config = dict(
    arch='dit',
    model='image flow-matching model',
    dataset='aerial photos of the United States (SatlasPretrain)',
    train_examples=101725,
    image_size=48,
    horizontal_flip=True,
    conditioning='none',
    objective='flow_matching',
    cond_dim=128,
    logit_normal_time=False,
    norm='layernorm',
    activation='gelu',
    mlp_ratio=4,
    head_dim=64,
    fused_qkv=False,
    qk_norm=False,
    inner_norm=False,
    patch_size=[8, 8],
    layers=14,
    width=160,
    positions='learned',
    optimizer='adamw',
    lr=0.00099,
    beta1=0.8,
    beta2=0.99,
    eps=1e-06,
    magnitude_pruning=0.7,
    steps=10300,
    batch_size=128,
    epochs=13.0,
    lr_schedule='cosine',
    final_lr_fraction=0.01,
    warmup_steps=510,
    weight_decay=0.1,
)
Rows from block 7 of a small image flow-matching model, named by matrix and row number. Rows with one number belong to one neuron. Each number is 128 + 24 x the weight over its row's rms, rounded and kept within 0 to 255. All counts start at 0.
Before each neuron's rows are labels from the 100 images, of 14976 (inputs lightly noised), where the neuron reaches its highest value: "strongest on" is what is common among them; "colour at peak" is the nearest of a few named colours to the mean colour under the peak. Only what is clearly more common there than usual is listed. The data: aerial photos of the United States (SatlasPretrain). In brackets: how many of the 100.
# fc1: MLP up (model.blocks.7.mlp.fc1.weight, 640x160), inputs 0-159
# fc2: MLP down (model.blocks.7.mlp.fc2.weight, 160x640, transposed), outputs 0-159

strongest on: building (77)
colour at peak: pink (39); white (32)
fc1.33 [165  81  83 128  82 128 128 128 128 128 128 177 188 128 128 128 203 128 128 128 128 128 128  85 128 128  85 128 128 128 128 128 128 128 128 163 128 128 128 128 128 128 179 128 128 128 128 159 128 128 128 128 128 171 128 128 128 128 128 128 128  58 128 128 128 128 128 128 128 128 128 128 128 128 128  72 128 128 128 128 128  83 128 128 128 186 128  72  78 128 128 128 128 128 128  97 128 128 128 169 103 128 128 128 128 128 128 128  76 128 128 128 128 158  94 128 169  45 155  70 128 128 128 128 128  90 128 128 128 128 194 128 128 128  75 128 128 128 128 128 128 128 106 101 128 128 128  73 128 128 102 128 164 145 195 109 128 171 128  97]
fc2.33 [128 128  76 128 170 128 128 128 128 128 128 128 128  81 128 178 128  57 128 128 128 166 128 128 128 128 128 155  75 128 128 172 128  94  89 128 128 128 128 128 153 128 128 128 128 128 128 192 128 128 151 128  93 128 128 128 128  94 128  91 128 156 128 128  84  98 128 166  63 128 128 128 157 128 128  98  69 128 128  80 128 128 128 158  78 104 128 128 162 128 101 128 128  96 128 128 128 128 102  78 128 128 128  85 153 128 128 128 160 128  67 128 128  91 128 109 128 128 128 128 128 162 128 128 128  92 128 100 128 128 128 128 128  61 128 128 103 169 128 128  96 128 128 128 128  83 128 128 128 128 208 128 128 128 152 160 163  94 128 128]

strongest on: crop field (26)
colour at peak: green (50)
fc1.15 [128 128 128 174 128 128  85 128 128 128 128 128 128 128 128 128 128 128 128 128 172 128 128 128 128 128 185 128 128 128 128 128 150 128 128 128 164 128 128 128 128 128 128 128 128 128 128 128 128 128 128  94 128  90 128 128 128 128 128 128 128 128 128 128 171 128 128 128 169 179 165 128  82 128 128 128 180 128 128 165 128 128 128 128 128 128  97 128 128 128 128 128 128  81 128 128  74 128 128 128 128 128 243 128 128 128 128 128  95 128 128 128 128 128 128 128 106 165 128  89 128  84 128  57 128 128 128 128 128  58 151 128 128 159 128 168 128 156 128 128   0 128 128 128 128 128 128  78 128  86 128 128 128 128 128 128 128 128 128 186]
fc2.15 [128 128  90 128 160 128 128 159  82 128 128 128 192 128 128 128 128 128 159 128 167 128  97 178 128 128 128 189  47 128 158 128 128  93 128 128 128 128 128 128  95 128 128 128 128 174 169  82 128 128 128 128 128  85  99  97 128 128 128 128 128 128  83 128 128 128 173 158 128 128 128  87 128 128 128  81 128 128 128 128 157 128 128 128 183 128 166 128 128 128 173 128 168 128 128 128 128 153 128 174 163 128 224 144 128  62 128  85 128 128 128 128 128 128 128  95 128 173 128 128 141 128 177 153 128 128 128 128 128 128 156 128 128 128 128 128 128 128 128 128 128 105 128 128 163 128 160 128 128  85 128 128 128 156 189 128 128 128 128 128]

strongest on: building (83)
colour at peak: grey (93)
fc1.269 [128 128  36 128 128 105 128 128 128 128 128 128 128 128  98 128 128 128 128  89 128 128 128 128 177 128 128 128 128 102 128 172 128  80 128 128  84 128 128 128 128 101 128 128 201 128 177 171 128 128 128 166 128 128 128 128 128 128 128  77 128 128 128 128 128 128 128 128 128  88 128 188 128 128 128 128 128 128 128  86 167 128 128 128 128  43 128 128 128 128 128 174  89 128 128 128 183 128 128 128 211 128 128  73 128 128 128 191 128  72 128 128 128 128 128  94 128 128 128 128 166 128 128 128  62 128 175 128 128 128 128 128 128 128 128 128 128 128  62 128 128 128 128 128 128 165 128 128 128 183 128 128 128 128 128 128 128 128 128 128]
fc2.269 [128 128  61 128 128 128 128 102 128 128 128 128  95 128 102 128 128 128 128 128  80 128  69 128 128 128  25  73 174 128 128 128 168 156 128 128  64 128 104 128 128 170 128  80  97  82 128 165 163 128 128 128 106 128 128 128  97 171 128 128 128 128 128 151 128 128 128  84  61 128 128 128 128 128 128 164  86 128 102 128 182 128  99 128  99 128 110 128 128 128 128  71 201 161 128 128 184 128 128 128 128 128 128 128 128 174 128 128 128 128 128 128 128 162 128 128  75 128 128 128 128 165 128 128 128 128  96 128 128 128 128 128 128 128 128 128 128 128 128 128 128 128 128  93 153 164 128 128 128 128  86 128 128 128 128 128  86 128 128 128]

strongest on: building (85)
colour at peak: grey (96)
fc1.492 [128 128 164  95 128 128 128 128 128 128 128  82 128 128 128  74 128 128  72 128  92 128 128  88 128 128 128 128 128  99 128 128 128 128 128  87  75 128 128 128 128 128 128 128 149 128  81 128 128 128 128 128 128 128  80 128 128 128 128 128 128 128 128 128  57 151 183 128 128 128 108 169  91 128 128 128 128 128 128 128 128 128 128 160 128 128 128 128 128 128 128 101 128 185 128 128 128 128 166 128 165 128  93 128 128  86 128  56 128 128 128 204 128  92 128 128 128 191 128 128 170 173 128 128 128 128 128  79 128 163 128 170 128  69 128 128 128  95 128 128 164  82 128 128 128 128 153 182 128 157 128 128  61  69 128 128 128 128 128 128]
fc2.492 [128 182 166 128 128 128 173  80 128  74 161 128 128 128 128 158 128 175 157 156 128  65 128 128 128 128  85 128 170 128 128 128 128 159 128 128 128 128 128 128 128 108 128  97  85 128 128  92 108 128 128 128 128 128 128  80  93 128 128 128 164 128 154 128 151 128 128  94 128 128 176 128 128 128 128 176 128 157 128 128  79 128  99 195 160 158 128 128 128 128 128 165 128  92 157 160 128  68 152 104  95 128 128 128 106 128 104 172 128  93 128 128 128 128 128 172 128 168 128 176 128 128 128 128 128 128 128 170 182 128 128 102  84 128 128 128 165 128 128  80 128 128 128 128 128 171 128 128 128 128 111 128 128 174 174  93 128 128 128 128]

strongest on: crop field (27)
colour at peak: black (58)
fc1.505 [100 128 128 160 128 128 128 128 128  97 128 128  79 128 128 128 128 128 128 106 152  96 128 128 204  89 128 128 128 167 128 128 128 128 128 128 128 128 128 148 128 128 128 128 128 143  90 101 128  90 128 100 128 128 128 128 128 128  83 128 128 128 128 128 128 168 128 128  94 100 168 128  86 200 128 128 128 128 146 128 128 128 128 128 128 102 128 168 160 169 128 128 128 128  96 128 128 102 128 128 128  81 200 128 128 153 128 102 128 128 128 128  97 128 128  97  77 128 128 128 128 128 149 128 173 128 167 128 128   4  89 128  93  78 128 128 128 128 169 128 128 128 128 177 128 128 128 128 128 128  88 159 128 128 128 165 128 154 100 182]
fc2.505 [128 128 128 128 128 170 128 128 128 128 128  91 128 162 128 128 128 128 108 128  76 128 156 157 109 128 128 128 128 128 218 128 128 128 128 162 128 128 128  60 128 108 128  95 128 128 175  94  94 128 128 166 128 102 128 128 128 128 128 128 128 128 128 128 155 128  84 110 128 180 128 128 128 174 128 159 173 128 128 128 177 128 128 128 128 219 128 128 128  47 128 128  96 128 128 164 128 128 194 128 182 128 128 109 128 128 128 128 128 128 128 128 128 128 128  87 128 128 128 128 128 128 154 128 157 128 128 128 105  69 128 128 128 128  79 179 128 128  86 128  96  84  89 128 181 128 128 128 153  96 128 128 128 128 128 128 128 128 128 128]

strongest on: crop field (36)
colour at peak: grey (93)
fc1.205 [128 150 128 128 128 128 128 128 128 176 128 128  73 128 128 128 128 128 128 128 156 128 128 128 128 128 128 128 128 192 128  88 128 128 128 128 162 102 128 128 128 128 165 190 128 128 128 128 128 128 151  88 177  61 128 128 128  97 102 128 128 128 128 128 164 128 128 128 128 128 128  82 128 128 128 190 128 128 128 128 128 154 128 128 128 128 189 128 156 128  79 128 128 128 128  90 128 128 128  69  72  92 171 128 128 186  84 128 128 128 174  57 128 128 128 128 128 128 128 128 128  70 128 128 128 128 128 128 128  79 128 128 128 128 128 178 128 128 128 128 128 128 128 128 128 128 128  73 128 128 128 163 212 128 128 128 128 128 175 169]
fc2.205 [145 128 128 128 106 128  95 163  94 128 128  98 128 167 128  84 128 128 128 175 128 128 199 128 128 158 216 128 128 128 128  74 177 128 128 128 128 128 128 128  98 128 163  69 128 166 128 128 128 128  94 101 128 128 128 128 128 128 128 128 104  73 128 128 128 128  96 128 154 128 166 114 128 128 128  41 128 128 100 128 128 128 128 128 128 128 148  62 128 128 128 128  91 128 128 165 128 128 128 158 174 128 128 153 128 128 128 128 128 128 128 147 128 128 128  67 128 128  63 128  90 208 128  92 128 128 128 128 128 128 169  90  93 128 152 128 128 128 152 128 128 128 128 128 128 128 128 155 103 128 158 128 128 128 128 128 128 128  84 128]

strongest on: building (73)
colour at peak: grey (93)
fc1.19 [151 128 128 128 128 128 128 128 156 180 128 128 128 128  63 128 128 128 128 128 128 128 128 156 128 176 128 128  92  89 128 128 128 128 128 158 128 128  98 128 128 128 194 128 128 128 128  92 161 128 128  87 128 128 128 128 128 128 128 128 128 128 213 128 108  86 128 128 128 128  81  91 128  26 158 128 128 128 102 128 128 128 128 128 128 167 128 176 128  93 128 128 128  94 163 128  92 128 128  56 128 159 128 128 128 128 128 128 128 128 128 128 128 128 128 128 128 128 128 128 128 128 128 160 128 128 128 128 128 183 128 128 186 128  93 128 128 128 164  88 128 128 128 128 128 128  75  92 128  71 128  66 128 128  62 128 160 128 128 128]
fc2.19 [128 128 128  40 128 128  60 128 128 128 128 128  78 128 128 128 128 128 128 128  91 128 128 153 128 128 186 128 128 128  94 128 158 128  64  95 166 128 175 128 128  98 128 128 128 128 128 128 128  99 128 160  62 128 128 128 128 128 128 128 128 128 128 128 128 194 128 128 128 128 128 211  93 128 128 128 167 128  88 128  79 128  87 183 156 128 128 128 154 128 128 128 128  97 177 128 128 128 103 128 101 128  88 128 163 160 128 128 128 128 128 128  78 128  98 128 128 128 128 128 128 128 128 128 128 128 106 128 128 128 128 128 128 128 128 128 128 128 163 171 128 128 128 173 170 128 151 128 157 128 128 128 128 174 128 196 128  79 128 128]

strongest on: building (78)
colour at peak: grey (100)
fc1.295 [128 128 128  77 128 128 128 128 128 128 128 128 128 128 128 128  88 128 128 128  80 128 128 128 128 128 128 128  87  97 128 128 128 128 171 128 128 128 128 128 128 128 128 128 128 170 128 128 128  99 128  80 128 128 128 128 195 128 128 128 128  91 128  86 128 128  68 128 128 128 128 128 193  61 128 200 128 128 128 128 128  17 128 128 128 213 128 128 128 128 128 128 128 128 128 167 128 158 128 128 128 128 128 128 128 128 128 128 128 128 128 128 128 128 128 128 128 128 128  90 128  78 128 128 128 128 128 128 128 193 171 128  60 147 197 172 128 128 128 128 128 128 128 128 128 128 128  93 128 128 128 128 128  81 128 191 128 128 128 128]
fc2.295 [128 128 128 128 172 128 128 128 182 128 183 128  95 190 128 128 128 128 128 128 128 128 128 128  96 128 128 128 128 164 128 128 128 128 171 128 177 128 128 128 128 128 128 128 128  89 128 128 128 128  72 128 128 128  42 128 128  80 128 188 128 128 128 128 128 128 128 128 160 159 128  78  64 128 128 128 182 128 128 128 177  83 128 128 128 128 128  86 128 128 128 128 128 128 128 128 128 173 128 128 128 128  76 128 153 128  68 175 128 219 128 128 128 128 128 128  99 128 128 163 128 128 128 128 156 128 128 128 128 128 179 128  87 128 177 128 128 171 128 128 128 128 128 128 128 128 128 128 128 128 128 128 128 162 128  72 174 128 128 128]

strongest on: building (80)
colour at peak: grey (94)
fc1.501 [128 128 128 128 128 128 128 128 128 128 165  47 128 128 128 128 128 128 128 128  88 128 128 128  54 186 128 128 177 128 128 164 128 128 167 128 128  81  88 128 128 128 128  97  95 128 128 128 128 128 128 105 128 128 128 128 128 128 168 103 128  87 128 128 128 128 172 128 128 104 128 173 128  89 128 128 128  90 128  89 128 128  89 128 128 128 128 128 128 102 128 128 128 128 128  77 128 128 128 128 128 128 128 103 128  72 128 165 128 172 128 168 128 128  86 128 128 128 101 128 128 128 128  75 128 128 128 128 128 217 128 128  70 128 128 128 128 128 128  62 128 128 128 175  97 128 128 195 128 158 128 128 128 128 128 202 128  99 128 128]
fc2.501 [128 128 128 154 128  94 128 170 128  84 156 128 128 128 160  84 128 128  99 159 128 150 128  81 128 128  99 128 128 128 128 170  94 128 128 128 128  71  81 128 128 128 128 128 128 128 128 128 160 128 128 128 103 172 167 128  90 128 128 128 128 128 128 128 153 182 128 128  83 128  92 128  69 128 128 128 128 154 128 193 128  84  66 183 128 128 128 128 128 128 128 177 128 128  80 128 128  95 100 128 128 128 128 155 128 128  82 128 128 128 164 128  72  99 168 128 128 128 128 171 163  80 106 128 128 168 128 128 170 128 164 103 128  95 128 128 128 128 128  99 175 128 128 128  80 163 128 128 128 167 128 128 128 128 128 128 128 128 167 128]

strongest on: building (71)
colour at peak: grey (92)
fc1.289 [128 128 162  74 102 109 190 128 128 157 168 128 111 128  99 171 128 151 156 128 128 128 108 147 146 128 148 191 128 166 149  85 128 128 128 128 128 102 128  53 147  94 128 169 128 128 128 149 128 128 153 109 128 143 100 128 164 109  94 128  97 128 128 150 144  89 110 102 144 128 128 128  83 142 128 128 163 114  76 128 128 128 128 128 128 128 128 128  45 128 128 128 102 128 144 128 128 187 128 128 128 128 140 128 176 163 128 128 143 128 142 128 169 175 128 166 111 128 149 111 162 159 110 128 152 116  95 128 128  82 128 128 128 105 128 128 156 128 145 128 128 110 128 128 148 158 128 128  61 159 128  96 156 141 149 105 114 144 128  88]
fc2.289 [128 128 128 128 128 128 128 174 128 128 106  95 128 140 128 128 169 163 128 128 128 128 128  81  37 188 128 128 128 155 153 128 128 128 128 128 154 128 128  79 128 102 128 128 128 128 128 128 128 128 128 128 128 128 128 128 167 128 128 156 128 128 128 128  82 109 128 128 128 128 128 128 128 215 128 128 128 164 128 128 128 128 128 128 128 169 128 128 128 162 158 128  99 128 128 128  95 128 128 128 162  78 167 128 162 128 128 103 128 128 128 128 172 187 128 128 128 128 128  87 128 156 128 128 128 155 128 128 128  13 128 128 128 128 128 128 128 128 128 165 128  97 128 128 128 128 128 128 177  74 128  81 166 128 128 128 128 128  95  52]

strongest on: crop field (28)
colour at peak: grey (87)
fc1.17 [171 128  90 128 128 128 128 128 128 128 128 128 128 128 128 128 128 128 128 128 128 128 128  71 128 128 128 128 128 128 128 128 128 128 188 167 203 128 128 128 128 128 128 128 103 128  87 128 128  83 128  72 172 128 128 128 128 128 128 171 128 128 128 128 128 128 128 128 128  78 128 128  92 128 128 206 154 128  96 128 128 153 128 128 128 128 172 128 182 128 128 128 128 128 128 128 128 128 128 128 128  80 179 128 128 128 128 184 128 128 128  50  95 128 128 128 128 128 128 128 128 167 128 128 176 128 128 128 128  24 128 128 128 128 128 128 128 128 204 128 128 128 128 128 166 128 128  68 128 163 128 128 177 144 128 128 128 128 177 128]
fc2.17 [128 128 128 128  71 128 128 182 128  86 128 128 128 128 150 128  76 128 128 128 128 128 177 128 128 128 128 128 128 128 128 128 128 128 128 128 128 128 128 155 128 154 128 128 128  99 128 128 128  79  84 128 128 128 128 128 128 128 128 128 128 128 128 128 128 158 128 128 128 128 128 128 128 185 164   3 128 128  96 128  81 128 128 128 178 194 128  84 128 197 128 185 164 128 128 128  92  90 128 184 158 184 128 147  83 128 128  75 128 128  82 163 157 128 128 105 128 128 128 128 128 128  93 128 128 128 128 128 128 128 128  93 128 166 128 128 128 128 150 128 156 128 128 128 128 128 128 128  90 128 147 128 128  89 104 156 128 128 128 128]

strongest on: building (67)
colour at peak: pink (57); white (34)
fc1.81 [128 128 164 128 128 128 128 128 128 128 178 128 128 128 152 128 128 128 128 128 128  93 128 128 128  81 128 128 128 128 128 128 128 128  92 175 128 155 128 128 128 128 128 128  73 128 194 128 111 128 152  95 128 172 128  71 128 128 128 128 128 128 128 128 128 128 104 128 128 128  79 128  40 204 128 128 128 128 128 128 128  47 128 128 128 128  85 128  95 128 128 128 128 128 128 128 128 128  68 128 128  99 128 128 128 128 128 178 128  93 104 128 108 128 128 128 128 128 159 128 157 169 128 128 128 128 128 128 128  16 128 128  94 128  84 128 128 128  92 128 145 128 128 128 128 128 128  82 128 177 128 169 128 128  68 128 128 128 128 128]
fc2.81 [128 178 215 128 128 128 171 128 128 128 128 115 128  97  94 128  94 128 128 128 128 180 128 176 128 155 128 128 128 128 174 128 128 128 103 177 128 128 128 128 128 128 128 128 128 128 128 158  77 141  66 128 128 128 128 128 128 128 142 128 169 128 187 101 128 128  91 170 128 128 176 128 160 128 128 128 128 128 128  97 128  63 128 128 128 128 107 128 128 128 128 128  80 128 128 128  94 128 165 128 128 163 128  81 128 156 128 128 128 128  73 128 177 128 128 128 166 161 128 155 102 128 100  92 128 103 145 164  66 128 128 128  79 128 128 128 128 128  81 128 128 128 128 128 128 128 173 128  95 154 128  90  91  99 128 128  90 128 128 128]